From a checkpoint of a small image super-resolution model.
Training: muon at rate 0.038, 9200 steps.
Rows from block 2, named by matrix and row number. Rows with one number belong to one neuron. Each number is 128 + 32 x the weight over its row's rms, rounded and kept within 0 to 255. All counts start at 0. Numbers have three digits each. After the name is the row's rms in percent of the matrix's.
# gate: MLP gate (model.blocks.2.mlp.gate.weight, 336x128), inputs 64-127
# fc1: MLP up (model.blocks.2.mlp.fc1.weight, 336x128), inputs 64-127
# fc2: MLP down (model.blocks.2.mlp.fc2.weight, 128x336, transposed), outputs 64-127
gate.140 096:160107124117139168128147148112121167111139186140157147136113158119088164118071118114165082152049130118176106216146110108123128115082088113111152138113184163165162118124087121096052177181114117
fc1.140 099:102115111126179195126107114138084108167106120153138123094071161103161197087125119134080134157115113129146141116184159147120128113075108134213142108108105134079124076160125132113090151131098139
fc2.140 114:122150155133159076102127129101155202152048148105092095094066162161113066075111159117137133171184190103122096080099157136133118111105143086162110097117119117138115108092173131104127162113126109
gate.141 096:130098130160079083094155131101104121143146114145095189130110060098104091107101148099160134114124111073159098118169109100123143149163134118101130083134096155094189154151166107181178126093066146
fc1.141 092:092117112164154102097162127107156122169099127124132130132068106117119179145073171206163120136122091168099149116166147065097094100098224154125121173107104156149172111170143154123091118098155138
fc2.141 090:148135072195159082100123116151108081099165161170144079128109117161067123136138152129142116084094069172168174142168114135085135132072068068077178121078092107150150127143134140129129131123115200
gate.142 078:144102113121115096167137141121135166121120141132114240074150147134107180068123115136091138162115125100178157124117138088154105139104089176140149173139121116105201125113139075131173094128117164
fc1.142 079:138131152147108101141106140149162162092132138106157251102149117096106203084125122131091129155107119120161104103081146070154181150098123131150131139139124122104166150100137031100143118170164117
fc2.142 104:120165141161142168093132094100124115138146169099114221103133130123142193108152097129141156150103255083113149159179146147118120137105051119128105164062142107072155114098126130124121105117098172
gate.143 011:117102145128158114106177091084144166130111134160095093186092120170139133115161127127059159029170112098149125042158112138130122148074107090120126195145139102074132158145092136122143166134074147
fc1.143 012:100124072090079170197111079137154100149129104053162160070132115134124157159120149118188113183107137117103144215096157148131128124187121165132149065101130138165136079119159131116149068104181151
fc2.143 015:122127132160116136167124174116101146072174125100129088142135124110097129164134095101106137075218089084159128100128109140172112123114096135082151114113182120168127105105091135125126146111148124
gate.144 064:121100147166138107143162096128128140147117064045098166101101127107122136114187096180091145136134122126138137140052136194206178079125140101094121150131106108144093156121111118115082192111113125
fc1.144 063:088153138137169130176169092168147116052100081061130183085093094122104094134196105094106136099129100111137154127114187159181165087157157155172113117097118166167108124110093119098093103094113111
fc2.144 068:087163126092100130119091142131073098186152121146182198144144125125113118108112120147105131123198140102136086121109096084190153106144104105161176171083148112105141155155116122089214099098093066
gate.145 098:113123097102101121128136189077071147116111101163135109144117123095137173129153112142090157068109086101153173112146133159141156115131226118138116138174177129156119122082082096071194142099131101
fc1.145 104:149109102149102133155133165124051102175115102089119100137159170104201203095148120152108129108115126101175162108140131123139140128153169109108095128139212140137100110078125080133205107097151113
fc2.145 109:121145122146141103124120075144118130133156135142096125129081072087167141095107095141077089134096127126184133185098123134082111191176176220141108131115179160107157130130209121093150140137158125
gate.146 123:142121124121189162122146102123145145110126096163157123103136141112143095110083159099205085097124145134163183157076105108110151129123132078121094122090141113132124117085131029081111149108103092
fc1.146 116:153121181113128110175107126161166143109133107151057159169124124161135161117126074157135175131107129142152111099158105152122117079117151141096158146073119138152113139159107134122147151164118140
fc2.146 117:090051127124124120123080166085140101137135115137115118119164125087048107120158143081103146164142134139130092168072095115137104106159101101046104170110136136093091142124092115162098088107139147
gate.147 051:179104124080149152126151097161122159140162123149079117153150095117133170168107112196083129165176128089094117131144120183143161091127139103086113172143146084102153154110151088118145140104143084
fc1.147 056:137145156162138076172138122111122099106127172127195181103095211119131099109084135122165132171119122172143097111162128111079067151145084131140158092119187149131146125130107151123132177148060122
fc2.147 059:174111180101051148091143194143164185073078147116086239157156135155154123127180124112146128147145161121145150162209133138105128104106105114144155128129089115126133109153083081130129128118097130
gate.148 117:141147110111133125170121142105138048155162120109109130076087093076116148149022157117104187124121098099126168105105098089100137067116128170173121125099137131149055160171097143145160123117136132
fc1.148 116:169137096092117113171105131089131202113116113152108100097090151146155120105168167157109118115109119131153076187088190193153117131137146090116148114137134134093120086081156139105122123141110105
fc2.148 113:079132163131124163138163108115105049131113097141129061171164160155141163127132169083050104214079138136173194114147142109185175137154162106154082115163154106086146093138111168115100109143182085
gate.149 104:107152088162176144127079123165081091088134085078117111124070164117118140123065127153148138076127121139129103174117139144133106172049093099115143133152196110167141184078149150092170156156141163
fc1.149 094:130099106090134113175140114119079164143176137114137099146054131081157122143097097104110164104149109122146132157093103157189166087141165161108132176174142097138142074134115149168130138119080101
fc2.149 097:092153150135166157145119081106144058133098121120131131064057133124089096174074167099129144210148078155064116128096138183102145110103133096157149142140157114103108119131145171149127020077148115
gate.150 117:088121136147124170126146129162143187139128101073096172157141102184170114127135094143106106121123121111144158131116202159093056126162169152131111100132172106157177226130086096121070090146126100
fc1.150 126:117137095154136108092108136141123133090170129189177148098074115116104139101114129167125150112064124175097163155078088100169246132089094131085146132131137145139104140100138134076137097128182089
fc2.150 124:116157148170141163076160168165137085169093118153176186205154138133136142169100150131069153081140118113059139166175127119123170087104120097120143159078141120114114122105124127131170148145102138
gate.151 115:090156137083140127140120112137135166145050116201137133136078141170139130108099208118079083171145084088122167141103123106047138164065158127139147110164110151115146116139099110160151106147226122
fc1.151 117:121169124152151140129106093112162149146085128172124113084080090119104058104091137119087139158158127167111159156176176096061100112112105089176149151138178143098169108152078141102126136151209165
fc2.151 108:146102171153076135131094084109114079134085181192098057123094127106123105122116139180114136167118139175094026106144101173109146054058130087143136152164124110159164089130150138184151173093172155
gate.152 120:108105156168158203126135164122109102116117093168142103122052132151124182181100150159077132168146092133093154089060136137136043030133111197111158118109149161114163169109143127156105121140098132
fc1.152 114:079132199095120093112118077124126090138110068175176188142128060119116161126102121134162178137162090105120152125102086113096082085044137153132100148093161132148153137112095124082116158156166151
fc2.152 100:151130129140127114129173109166147103143184116119133255123214128143074150144151154138103152120132141089100107123080107163112114118128093109086188110111106131064176194092114123148134183112147122
gate.153 022:127103082136078134115163159153107112111128088059165117105103138127113153132124155140102125141063095122165139156088118150155137137139088090114189119108089120132164142118162191140090058130165133
fc1.153 023:094160164127180115116073109102125140184132159164095127123115098120138100120123141126137137073245148115108099104195151135110133112133188140147093155129171135106111113140084089107158197115091123
fc2.153 025:090146162101135100092092132127106111098157082106149074116169103129149105122117156117101173075124085130130117082158114108131147112116096148117154173124092106161130113061164097163136181096180140
gate.154 102:156165140106145123171137159152151115101219138163126100169110112125139159115124147112139175185130171091081112125115089144084086130087153139129120109147111108092096148143126121147065101137119090
fc1.154 104:113091160089163107133149099130152080079114115105143090158157106164147169136161109122169181106126094139130116079215094089099108138116159139118170174167149118168066099188080142112127067154127158
fc2.154 095:134118118111165127125099114143142078110131190105135160128084156183120131158172148159120121075067155140089175132137132120171160138116085148165157124161117082117108110159179082100115114169186144
gate.155 123:086130118120135060126106155113145107176174118147140132176114135066131133144101104158136164168139156169155079167135099148135126123109063141095109116127140189054145089163109115087172128179158142
fc1.155 126:122096106084161143119105122130131099104101119116116154121128098144188110187152116115123168198172082072105137109104162161140153157142204148136137164126138147156084141123145148136063127095162090
fc2.155 114:113162130152131106118110139195150213085133159102105151117124160136103133069123173147166138143129196117160096107079126145147084071144150134166141107169094110137145132159098191106127141129114111
gate.156 028:124127094201139154150162128126141110111125105090092135163157107143154133097089090202100080174133154056175111109048099175160146123116068226119104128114100132136064091132119136117128142041099098
fc1.156 028:144104100156138172148128134128113141150142167134127153134103105113158084109119099072088068099140048097137092093130104129133131144081065196118168096139090133117133097206133141157131069158080066
fc2.156 028:133047161116158131128128166089097122118134174139169197098094106133121177109081121148053123096177176100098116063134169142160133146147123160113109165123191124147128134082127155160153067142128108
gate.157 113:150144059135174141111115099125109156152166103124124137104116137122114176118071187138091177101074110161094094114208162153146123077138098155108192155151126152185165118186140127134070189084102108
fc1.157 111:164163135061114125159133139146120125244105083136159149119166110057149127149085131085125126093122129158138138126094081159110133111161189109096144097085133150125110168115185151110088154074067145
fc2.157 105:094151136065126088101034119171130088155087170205136181127079102147143160121142117172087140062118138154134111099159132100137171140106181093152138131093136088115140193142140086134129163088041127
gate.158 114:101142069198162147103059094131103095170127191169129208129134112132134160107139192111099076138062139135070173130127118104115142167128116093090163118168128102088117143172158116145116049151164121
fc1.158 111:127092108167149163125118015094140151173120151081118248175157148132137129098131063128134108142170098141122152102124141141092086138183132120116116132175124154116112140139134110150107131136137162
fc2.158 117:152103108147099133080123171145129101158147124110148241146219131136147135139139130144130111137142127131155131130090162112120107097188138084133125145000090093080180169113111100151120109123109155
gate.159 116:139085104131148131167121107155151129241132128109122151140100109145166076139107123147093166163130139122136128115195120138125064093105078149148148080134075131157154130118070098129188131144163104
fc1.159 112:129130126152063081138148148126121075128188130167095120106139155096095137091131147139145175127114132091131140113139136113149091154103151142151103161138136148203133160108119093138192131071140092
fc2.159 123:174123086091155126153122139212067127112116095152133108123109125134061155148063123102071203091159179125112169136111115095157138131100111108104179049081165126159112078141092101101071155127169101
gate.160 111:151138136090110172148131123044096065159088164140091141162091123173161151152147118154102145115180154135096150078133098151096172105074109128108144130100086128128126184127107141106131113073085088
fc1.160 121:118157209134154134122121114106118130142154131162164113105092116092084144096132215143154161142200134163147093102095138122174116119108161101103118090097146107122247121142139156077135154197158126
fc2.160 115:137127186181149143111106087212119159173127120157125006141144121145140181143118099085093070150145172083128134122167127187111150112111095138150136141148183138036154099139121103126155134156078154
gate.161 102:135085135191120121072084141152138131156129089125122131094077149149130118065098184164130152154110138136118153133150167137042141115121171137080135153103039081124069155106141101079100138078156165
fc1.161 097:151104125095137201191076118139142104117107116158140166145121187133133120163109120169163112103069136125076103123078150114124106110100134172121144161141156145165169121148150107245126150128116112
fc2.161 103:109110144204126129185096099093138219136114154120107148107100164138137154124130142132192072161129199088169177095120150151115100112145157139074068147132205093091117152138163132105115103119112110
gate.162 088:130160105145132104093147210168117114098124070077145078117131105139050154098145210132174127140125129126141115099103111132157178243154127117143103112103135103145120148139172132153152104103087105
fc1.162 087:119148087124110117147140212164093126119125100061162089113168132137092162106154133141173133159114129066147156097152155122150170184125128146162101108134126102137147141152169101195140123054072112
fc2.162 087:135088080139162132147119128115128119173124160124160075145139100106100095150099101095150131165152255125065162131131117080077163172130189160149107140171150121146148153143177111154118113137131127
gate.164 119:071122142148138147174077131082079144178087086123167175112110065137120109122133133200145145114190114153122189089108157128163091141109099172138107079129135121101121136131098113138130119150148117
fc1.164 113:085141104203123127135091169165068132128130132123125098069095138119158110140087138186137166127131128185082097159142138151174142184177106125124068155158176139123115132112076105094135217070146156
fc2.164 112:165114107121116142130142129124128117075103158090142069078138154099106116144160130111183199173128089106084135121160139102103094118049127105097147171063109077178128123155142128079073113162133123
gate.165 116:122056127126120072076143084164135123112129119127121154135139139104139121112186166131176041145154111068078173155203098125074157044103123168137126140149143091160149175079151116190205128134131185
fc1.165 106:066090082135073116084125138109112117168116192109159105088090130123056118118147145132136129180105154113107131154120165164100145081195104139125169147073087070133123160165099044146167208101091146
fc2.165 109:125142142109122160107214138129166103092119121092104087155144128102138158066153134147055115166131120040132150152109102123145060155139167084116119120070142158085142130098136138129079186192118157
gate.166 099:145125114118138129095135113147153166116121073083132100098158147124076158134185178145113087128116112103137158107159145049117156129133138120121114130083166103175157091143092079156112139109135150
fc1.166 099:184116142119128103121133131151065156125115178146085157157115156161191072126197137114108120129098131165128118093052134131102077149113086140181076107163089149131152140115174165123111194130139142
fc2.166 099:155103127083146140118133155157173096190127125125128150097152127132241081121140190119109095163145199162108086102104102088114163107098167142086154145134092133091106088106104065104081177107133147
gate.167 136:138163141157111087099071129191122103106134148171111140114081046206139145111143144154168174188155100150163147109135166055079139147160119117122093143138117136170159143126114150128054174139111078
fc1.167 118:095120125133162114158173082132156120173126131148093156133152149150086112143115102183149049124086117135147115183155097110118087112111159180188102141087178197120138147099081112136164082147221153
fc2.167 145:043106167104122080133120151151115144119151098159125132144136079157165129101099138173156115130099104126255097081097184126163111125165155193158049105152189126107098159130097140109119166153094079
gate.168 102:120152160066129110089156121082102106159106117105116095164148147117132121083131140158148071138148140061187140118180031153132146112147135154132117115116169087165097118091055121122134172083079129
fc1.168 100:144138221118151104127130159140122094103130137103165132199100092112156164153152118133096088176150151144106099128078118139068146059108118074095115225153147172144146178150091073151110104161117126
fc2.168 096:100153110127131144153126170104130100166089118147119172088075153190184096148167116133161134155112174143140116064174102117129123102057123168125102138077117130154127126111150068114139133095148126
gate.169 090:116076165120118145105102147127113131096135119080115121167143123094202174142148157117169157152150140155110173131131206139062142206108123142086101137120136077121179175066106095148120060120106119
fc1.169 097:174131108062095149117106122138099097107139124115091092109101147098137101156076087122084150126137109161114113131121181125157117160089170133129136089191176147102151166117123119070133107099057175
fc2.169 104:119161146159123110166143161086129146172175114118136086081148114154229128088120106054112101138131163102142117098094175056160109158131121186153155107100127140117185172129108117134105151185125135
gate.170 109:099122140151177162101090183134108112169136146119148122112134172125129058148162119152140166119087113089088079095188148112151143138134151037192152107129137107143109150142123097123171135048094144
fc1.170 101:093098110138098139161186086123124172126076093113116139156172125093141133136085140068109149135162145127152170182128131156155112085077124187135151051155152141179168129139077143175136131129130083
fc2.170 099:122113178142154145156143178128049171152100120078084144128156153154128137122130174170163127103139001186094115142098130139176163125141093087105150117137111140109116104115133057114142122107169102
gate.171 129:091105155177119125131201090182164153115148150080072116103128127123122124147141155080108181138141127093100084080140132182156156127176145112099182121125101200133070048166140144092175153097115154
fc1.171 124:114131198164145114202085125147119180108108153055130130125255114093161125134130106156128156126112182116117156107115086152155075089125210070097121144126095142091111104142151119102128172139124108
fc2.171 112:170126171088113122159117159153148039171116124215096142137142092090144084152133085191123095173095108137136096163137108158077173101146122134141118150135166104147138129148111152118096207091135150
gate.172 118:134140160161148103158112121151129122112164132157157128132103141106128152109132090204134098153145123165134189126077068170114100180155192115106152147116168180054082163080136104069116163117118111
fc1.172 128:117125120095145162175152102172122118193140135109085122139095084134144102151138147073137131150097137160125137130194185099162097103103153124163160137129131153158170125159056102090108134079152081
fc2.172 110:164135127115079119110196128211157106098184170117159113145122115107142144120168095162122094180088096147125099162145123091129130135186138139137068148173180146087148133112123159167193086122138147
gate.173 101:135112149138216117071131142097155146166047089137097127108139115120083049098115167120192085077121099110181142137158111168132106115110101146125134111094136122122094113160074099152140098142143104
fc1.173 100:095106066130094140102156106148188064154149144104135120117121128119113163150106111111091118073099170229085128157118134118116135142117139180096166094134103128120135136115103122134201194078148170
fc2.173 100:141094113160169190091086169134117143114134141145134159161103126146137145164119079127123133143091096171106122139099099126107136087144085139116125095129083149136137135100124036110214103142160166
gate.174 125:102086158144217164114140132122126119110123117121149137134149130126153089129112126095204166129138147099171175127106118133073124097098160128114122153088138108115142151145103052104126164098141113
fc1.174 138:131177105114131103145121125116115112170132155132121148107166112129151152146105140059076184149113114128083097181125148109073173104182115192130162101152119102138153119086118095159121129159107115
fc2.174 106:094058160106162122126114126136126148135119107141096144179140156138057140136156100112116114135135189119102092095117161114124130116111149129073156124113138141144123216140138176116108107135108118
gate.175 057:197153173159144157151116121034114151094099125159135100116134132100132140140132145154155159132137139217132125127147136151163105126145082056110115100124052124129074070141141129163138135116054093
fc1.175 052:104115088123182157080137127161140181179145099107094147145132110131122105085154141003121086146104101108102142082119104084153116147117141156147158168109200156135166122123154117150106091127168173
fc2.175 063:165126167173104108175101157088080135154117163081119100111104106076100167126087124161115122084164123117114109126103164125136128125115084116071184096119144074146111114153071133119181093089150083
gate.176 100:169121157093177134145142092094172058148157084087042079148164121129179116151128092153146111097091168099174142165080141122124089148162155136098152083116132138126137195127100102117120150133096175
fc1.176 092:128198153157096142094133140097120119150113128113164114120108139115076133123146136129175137117061113178151100078138121120107136061124109073165118152049124121130124108126167122168106161119154110
fc2.176 101:117128085131153121154089111121158143080160141143146181118099129110125173196157111110223173137166096174079145137191137154103164103131171149142136147148096150166124112131157110077164141096086153
gate.177 103:109098127086098052144100163098146095144135122103174129129161143138124072093189096179160090097146106068077115131117160125131039129088125077120113119115128130158133159090157152140158108158147098
fc1.177 114:162150153075109129146128102107117185154162101112144069117086132128145111146100131116161170189119132080119162087131206155151171084062136127107135078102147115130136131119079156123121156106120142
fc2.177 117:061148130100131149154068207103121159107161097121131097088118114138153133068124150120125145097111152136150111135165154125180108162091066106148134095189116100188160217150173152135080154157091105
gate.178 122:089152135076102115143152172130147141103194100182147110142108097161151100094145137145176125129133118225117084129143153078158087142153138121040174189157157097155124086126143149169107129151118120
fc1.178 124:114139155134182127103109156136123069126100128124164099161126136153100080131121169143174065132157116073064122125149120106129153100094100064147165110149103144173126136146097066154141076158120160
fc2.178 118:087072115157087088148176143145113098176129135157133155144141070127133167122142137168117132100050153080196067126140129144096131133102178174139076158110175123118145133173117160144076133143093097
gate.179 116:146088115140155100122115174109092100127166054178119146036142066108125126130110122160112167072126100134084105152130157227168115097154111075097148181098129119133172109154177158161129113113076110
fc1.179 118:076106158185095134107134141175136150140150150048156122119093164128146148124184134207137127161066154119106159181063120057120156118111150173163078163105139136130119140109127142067119145220081164
fc2.179 096:146115091110123109119095095104064181064099085108123102103112165155114122093079137069103122124138087145073167126123139081139158092130096054145142150087194146135107121103099127138104028187135103
gate.180 100:137063151130111060112115176068138174155158151124120102085134133109127123133212156152148097101148124139160113146154104126129121080087127167116105202203091090147079168081103198111117069163177142
fc1.180 101:097113184123064159115109142103158123114112136103104126175134124108116167105101118153171132098165128109160077101103104145098166096122146136142068125175139159059161180141107153167113089101208120
fc2.180 107:170092104162144099154132083144165137145112092127116138134060118091155129146124152126162140169127086112142144107124176106097130147121066088110136171102110078160124175121065133077106122156110134
gate.181 116:123052127189195157150128161134085120121139139122111125145121191172170121148128138172118156184124154107182105114103140109120088103127116147100197106127177142153118173093107124065062106147143144
fc1.181 103:068143116162159144107058137178112132149187154059133094119119122117143078136161135108140115159120165154138130123133144044140172116126156166094119111077054085188139139097143119103098100155130118
fc2.181 103:158112104136060097087077107106143149123122134097190190160153120151142173103163181151110143108222126154165099112151154085156156133166121124125085189175144116155116122129092113127155127097143117
gate.182 074:186134104129128104166119077158135151132126139131184152099127217152062171195125130094136165127161143162110167154174119132136139146118121125115116159105128121101176092148087121178152112057129093
fc1.182 084:192140131121136085084163118134144130159126108185095169134133170129084149121138126174124082085134106108130145118188120145084152044089136150140087150149110093115198059135120134180153087095140183
fc2.182 084:059123101162119147098108162063078118073148190134166159103146096098115133144096110112093087135163143104177063141110169151090095131151147151145123146092088161089091111118070069146196062137115138
gate.183 102:113114057217121096091137117150102174102158135182158102185168110147145159190151088149159158109128152122084170113109156186165107164113158167091145132191135108081146098099113128143124133099161081
fc1.183 097:095084019181169130122126123114148158092150140191111084197113152125111108204137175106088136133101115128109165129111099131127068161118151162128141130199128080129111135152100136128123146134223117
fc2.183 095:127086115097156160186107113106102127157126137168103093174135101138111148115064143102127122152126114146091110137136159086119122144156126113119137154135148202103116092106117110141147131162090136
gate.184 102:135113128130073089125156129134170118171161146056120100109163128142131101141136122145122163136109161115112099205140052125098124072118102110062080143130142193095119107142156163103072170089124119
fc1.184 111:097096131078142102184157148067134202182091150162138132085083128177182089142107127085075117093090153132093094108076130105126126176044161145162106173118162162109204165131119110082142104162133146
fc2.184 105:160143133095140150115175138250168155141156156160097191131164134125166134083094171086150142127135115117084137186159094137145102158068068119123085081147107138142117206124160168138131121130142151
gate.185 126:094102103165155132114103166140126131172162110121133117151131163111144146031099160055143208133115111130153169129125129144126094141121160149133111075179056137106124123099156157092113162068135132
fc1.185 120:051090168147071121098171114093118158138110120155120139125148162079138110136081126113085103137155121105169116161089100118117106182150149107186134129152090149109150150128196136131167185212146155
fc2.185 104:108116178127124106121068144139111181164117126187109098074149109153179186141128139109117082098146098078161038079124146152099102104078098155148128130095146117083112195121103113124092120120070163
gate.186 124:099134164031138145151182136041179147173124109134141127166121100109137121141188147092129166155127121142140148175136147168152159102135114129138138142120122140091061149142116125180124130101090067
fc1.186 113:024095116121094144107147149088183113108144129079083182112149154118092112127174152038108150115059144116118129115084131145160189128106159102148125198115133159160123188092200117147151115058169120
fc2.186 120:146088104127175158091167123083139067165187120117108164110165110114131116146092130098107219111117125099082121156116165086137160212047136114126079137075111127177099116121151120065108154060107177
gate.187 131:138111075119174108101042113074109115129102094170094148135157079113133102111142072167146136126169113179161111143154127174114103122195135119095131177132079153113142077134122135146104095173117128
fc1.187 136:112080093121170134103074133174095166129128114171112139106059107168154116115132160145120136109148129184178109122016092179127111157174163106165125132132158147088083155087184101071133130128137116
fc2.187 118:121089135132084095156095123104176173108097095138127029176070134083094141106134169123104105111162169149164139086134143086132114126212064080106116120167152120103116117155096133153179103182094101
gate.188 102:132099148121153092126146104114069142152084113100148124132090113126150124123150158162222126127092127116109123111100135123145099144046098092119157161098166113088203102167095124222140105156132106
fc1.188 113:088125067170135191095129111141132137127149110123074119094155135150159148126178074107139135050082140128155173119072155113133130125155097167153045138043083086144172118114112176115153158098092172
fc2.188 107:185110131149109155133155129143125146115154133181105144102095069075199121149061143156172158122112136098106121168132102106114130065064132052135157204108101102140157188133128144143114093121130152
gate.189 124:104114099147131116140115113127163115148115085096095166115134122172148133122061141140130180196088123125087172132170115120109168185118147131042114130183173124109153127150140193075119118125136154
fc1.189 116:130085181186070137077167159131116098048095155135134172123131109063155142119157055090141099075159125122109131155144138121146135075116115158164119164186137112123138148115108167173165101121094112
fc2.189 099:104100100147143126137110107123133126142129083097128146139138126127241102109125130130135110157106122108155155117132154139154085187172127128124109101173193111147177218126127178065124165156150122
gate.190 115:126123132137126142150139164162166114173107114120117101125148125112107160101095068068056178081087139143163130119116152174098157090132198164154136058102203067087129127114115109095097191140155136
fc1.190 116:166160130049097122094091159077113105101145200136171135091126123096138108163114162166181115148131150152088198133066184107104119179117084093111140088145057160139125146114178111164136123106099130
fc2.190 104:150144099147088135152158134070197121086195111157163125158122106115129155124112169105108115155114163129104151103208175106126123087101071099146131106171064095151160190077175157124078086114075143
gate.191 126:103135139139140145116014000127166082177130062109133176144135129055118154113115051110115130148123145127122131131081160114128091146139141138154171105132114140150146150111086147123144103114156123
fc1.191 123:127048114047161126228144093138097119136077140162130142132116125129152101152115150113188158112172101136115152106195116110153144113105161072086061116134102115200166120173134127146123116100140106
fc2.191 110:100153147140179115145132151133123134138139077140111148112115131140118130111150101093114140142139086133100183093197093154170144137117096131117127103168132145151163140138086162148133158196150137
gate.192 111:115151117164123127161134122132094168089141109164134124117010093211134145100093151148140099164185143150125094064147106105147088112109141136114198122105171105139097102131228149135167156173154088
fc1.192 112:061076095119096150137157127128135098202093126136145148143128102091130165097124096175156147102117085112188169155164127155095073161151091098145149140146115177131161061097117125119157123137186148
fc2.192 110:060166121130080097143106115089214104116146114118158106132107154148208132103157114181145118078115058148144160071172134126165118135154167162161081133134109108147167173145099100086166181141108136
gate.193 111:133152125076103122201088118088190087143178076174146143104255139140119143133095121142154160083125105088137098197159154123171169154125136097101069112129149129121158117110116119131121137101113102
fc1.193 116:161178140157131062145140098118120141098147117061122100085236206090143140122195140136106148127128139079144070133116097133111145172122106125124085065131106128136102087077166139094128117107073140
fc2.193 114:156146122040110137122087104146059135122113147091122158095118111149084114048086167171118134136179118114108126144059110100150114171171121091172129110136163120120112101161135117147146000138179154
gate.195 096:115096153165098124087118110120172155139140129101137202103102104156129158078136170153143113141125144155101124177147123102109169095120146145136154132123084067116084161116127046085127151132122164
fc1.195 093:138101073099113127140119104109090140125165124171122067142128135150141110148105051101131163055109120088136103129140129139148138135122150105093116071136157187138107144114162172095140108121092113
fc2.195 098:131132132111157120240130075137117117127127105130121096130087157054217156136104154123101170105114160128134135094131178091156146140154126093144157208196139113120133118108143116115082074149133093
gate.196 089:168117090091124129121152113137125147180139200177090130158146145108127150172172163088090080125056120185114077116144152099094119146129111190139132133162143126069110170115177145124145145165143123
fc1.196 093:144160137145142157124082143108098111168115143077138088038112077113046115121098130132091164159079163096155170141132088084107130182093193153100138099161078133159137137139078144129128145159168138
fc2.196 089:157163148152149116153134095151182111085067151113116140117161114151144148128125155092100147126135126081143129091169150152125097118147114122194138100151105071087159125142128122093162181138098108
gate.197 090:119112136186117101110117084055148138155082146102159082170112135093130125118088113102105081159136169082125101120105144181120136164118159185115167141116135112137111139097094051185182192099136155
fc1.197 096:102155215130162084067115144057141108188110106118180118164133079097130192097119095135123113116082161090098120146114131140120200190138131126090157097106126166099142106075130068129136156081140181
fc2.197 096:165168180093115136135203130096167133087114119117090101159112110145102132163112165186176100120122116136119157088140162082080147149131115143173141147114094121178115124114098138175070134115094084
gate.198 098:147122172090140140113123151133146046151193097140156082114102128092093081065119143188188143188122132167147177107138100147144124174075142074160094111134209101109131099148152102174153126154117120
fc1.198 096:144101156144169143097104140089160141133152225118145141117130129161157101096113182111154136107149135152097098104136191139135105113106093059116127133120130085096132106146139031169225128124154097
fc2.198 101:082120112112135190117118120103112137100107131103129136032123161116101051131142101151114082143149181141174115173145117155093120154191140125193087115149074120114101124081141086145134059178157139
gate.199 096:116146162111116192186161145084128126137087137122120124091132099098092200116142135168147103118184112116127098124116178161118121072117185131193128071107097077099175121121105117172113157129135116
fc1.199 091:145089105091087118109117125174136101136130141131141094128085184219141088112087100108098119104087138131118135140125106087164193146096152151113184131163139152135091153126191129100076110127129095
fc2.199 093:095158090136091114140115074085093154174119200074146138104094094111065139125122151094106146100121111119163057139085146098194141173088105042168131125133177130123118150140113110142106100106191094
gate.200 008:076122079153139161132118051117139143151054102097108107172102112116159136155151165140089166103142099123087102129204160143116139118114158155146149071115117067126144099087186124170076087137155193
fc1.200 008:175122175171084090097163154124150127099163149096130092117161150137118112109157125091157104139067086147122114112116131127109129122114130127133091148127148145139173126133074144083121128107105084
fc2.200 013:131121182149133191138071191056118162111154165127162112160076133105114105094117093142133178061145063147119097114147142085116090107122054134112156130129100109144146131121101179136153109119175066
gate.201 114:094138137134121157146117138171131073182111114100090150111092102130071065095135075153167083105156126102175144197077099142152133153138122150121110106110166125088129174103159074065148102123113135
fc1.201 113:094124079118087083140141169145122145124134165093136143126159115127121137156137136108107194080121161100214135160123150116132163140109074122122106230098122135160167129118113171075090120122095172
fc2.201 114:122149111120157160115105120165124126154128156119150110141127127114176131079173179162133097119112242133094109125094133118116109170137180150108126159184107159089131122127129197176108156138142130
gate.202 114:130096140141160111115093126148106099073088128076104169098146171115129146084102122177169185093141114136187122112180157167127090162138122113149139089160165069184130048127111107122114167078109108
fc1.202 122:167184132145190114132128056122111096151139121072146165151117054140121130142088150172162133180111139113155116144180105129106100109131068181067170093162139166119124168124092143134088103157089131
fc2.202 108:159122095107135127089106113127097168069139119085120146152193147163072120104130106064133173170131160142151192174125113111114146162123125074109098116126155133160148059120137068121118115098200116
gate.203 122:195179165089112148111183122123116093097120126067158075107232122078151136134115063088189149081103142090103068189157134132115122118183133130101066100145129130169171127100090121137084102121086117
fc1.203 120:171120153146150090163161153106126124119083162111114097141048085113155092149193123087091112208169118142138110111089109156173143122126115123095137129123076141167139203110124162142139123169120114
fc2.203 123:196108134110111166091168147140112036124184142173117162154176112185107142162127107134042174117113135061130141138138111132119123089047132186133118148049093135146161133125132117115084142153158190
gate.204 110:199119117129124092067139123128148137164140163112210134133109138150174132115111146107143115082096153129116117153091142164142171073058106208152159136169117090107073178065083140168118117123156086
fc1.204 113:118146137163146149128162135093118126102113095105111114149113149106082151112099153106113141118207143089072098134148120161143160030091201124150109057092123094107172078118181112112129173129069070
fc2.204 097:118105174093090157136152120161062117115178119089139179153150139157031140112086114091100151125126186169072155152136141128181164077136152134133085104091137165140104000140152096151124137161180078
gate.205 070:088124202108159124166102112087124156077085180119064104135142118092143182164145159124102147106126134176152160160160115165140107098129135131152139125117113122123096106121086110125151158123176110
fc1.205 072:109113198098165103156107113070130139075065163104077108127151107080139177176146151101140144137126119163174168159153133158145095111153134144156144120126096127138093100107096088165158168121170118
fc2.205 083:193080192139088169123140146169115151166159125172211114138127141158121061151114096133168159098172169139124124117118137124133157072140145126080120168178152117161127123103127069119110144128121140
gate.206 118:181132148093105131088135118088177143127121123143157168133112156084174146097094126072163134138121107134059121132052115093119173072110112135124137121135188200119126174118152119144127110175176072
fc1.206 110:113161089095079144114096094132154163193146109086172142066048141161090148163077181093099117102112115103069088093153132104087136107132130111126180179163162189122163077107132134101136144111135159
fc2.206 112:108177132158132116115152084236163152080039125060128141095169143096062170161144165142113131162151147131152127104118138142117114129158140111116132129133147145071103152091108113128137138127060088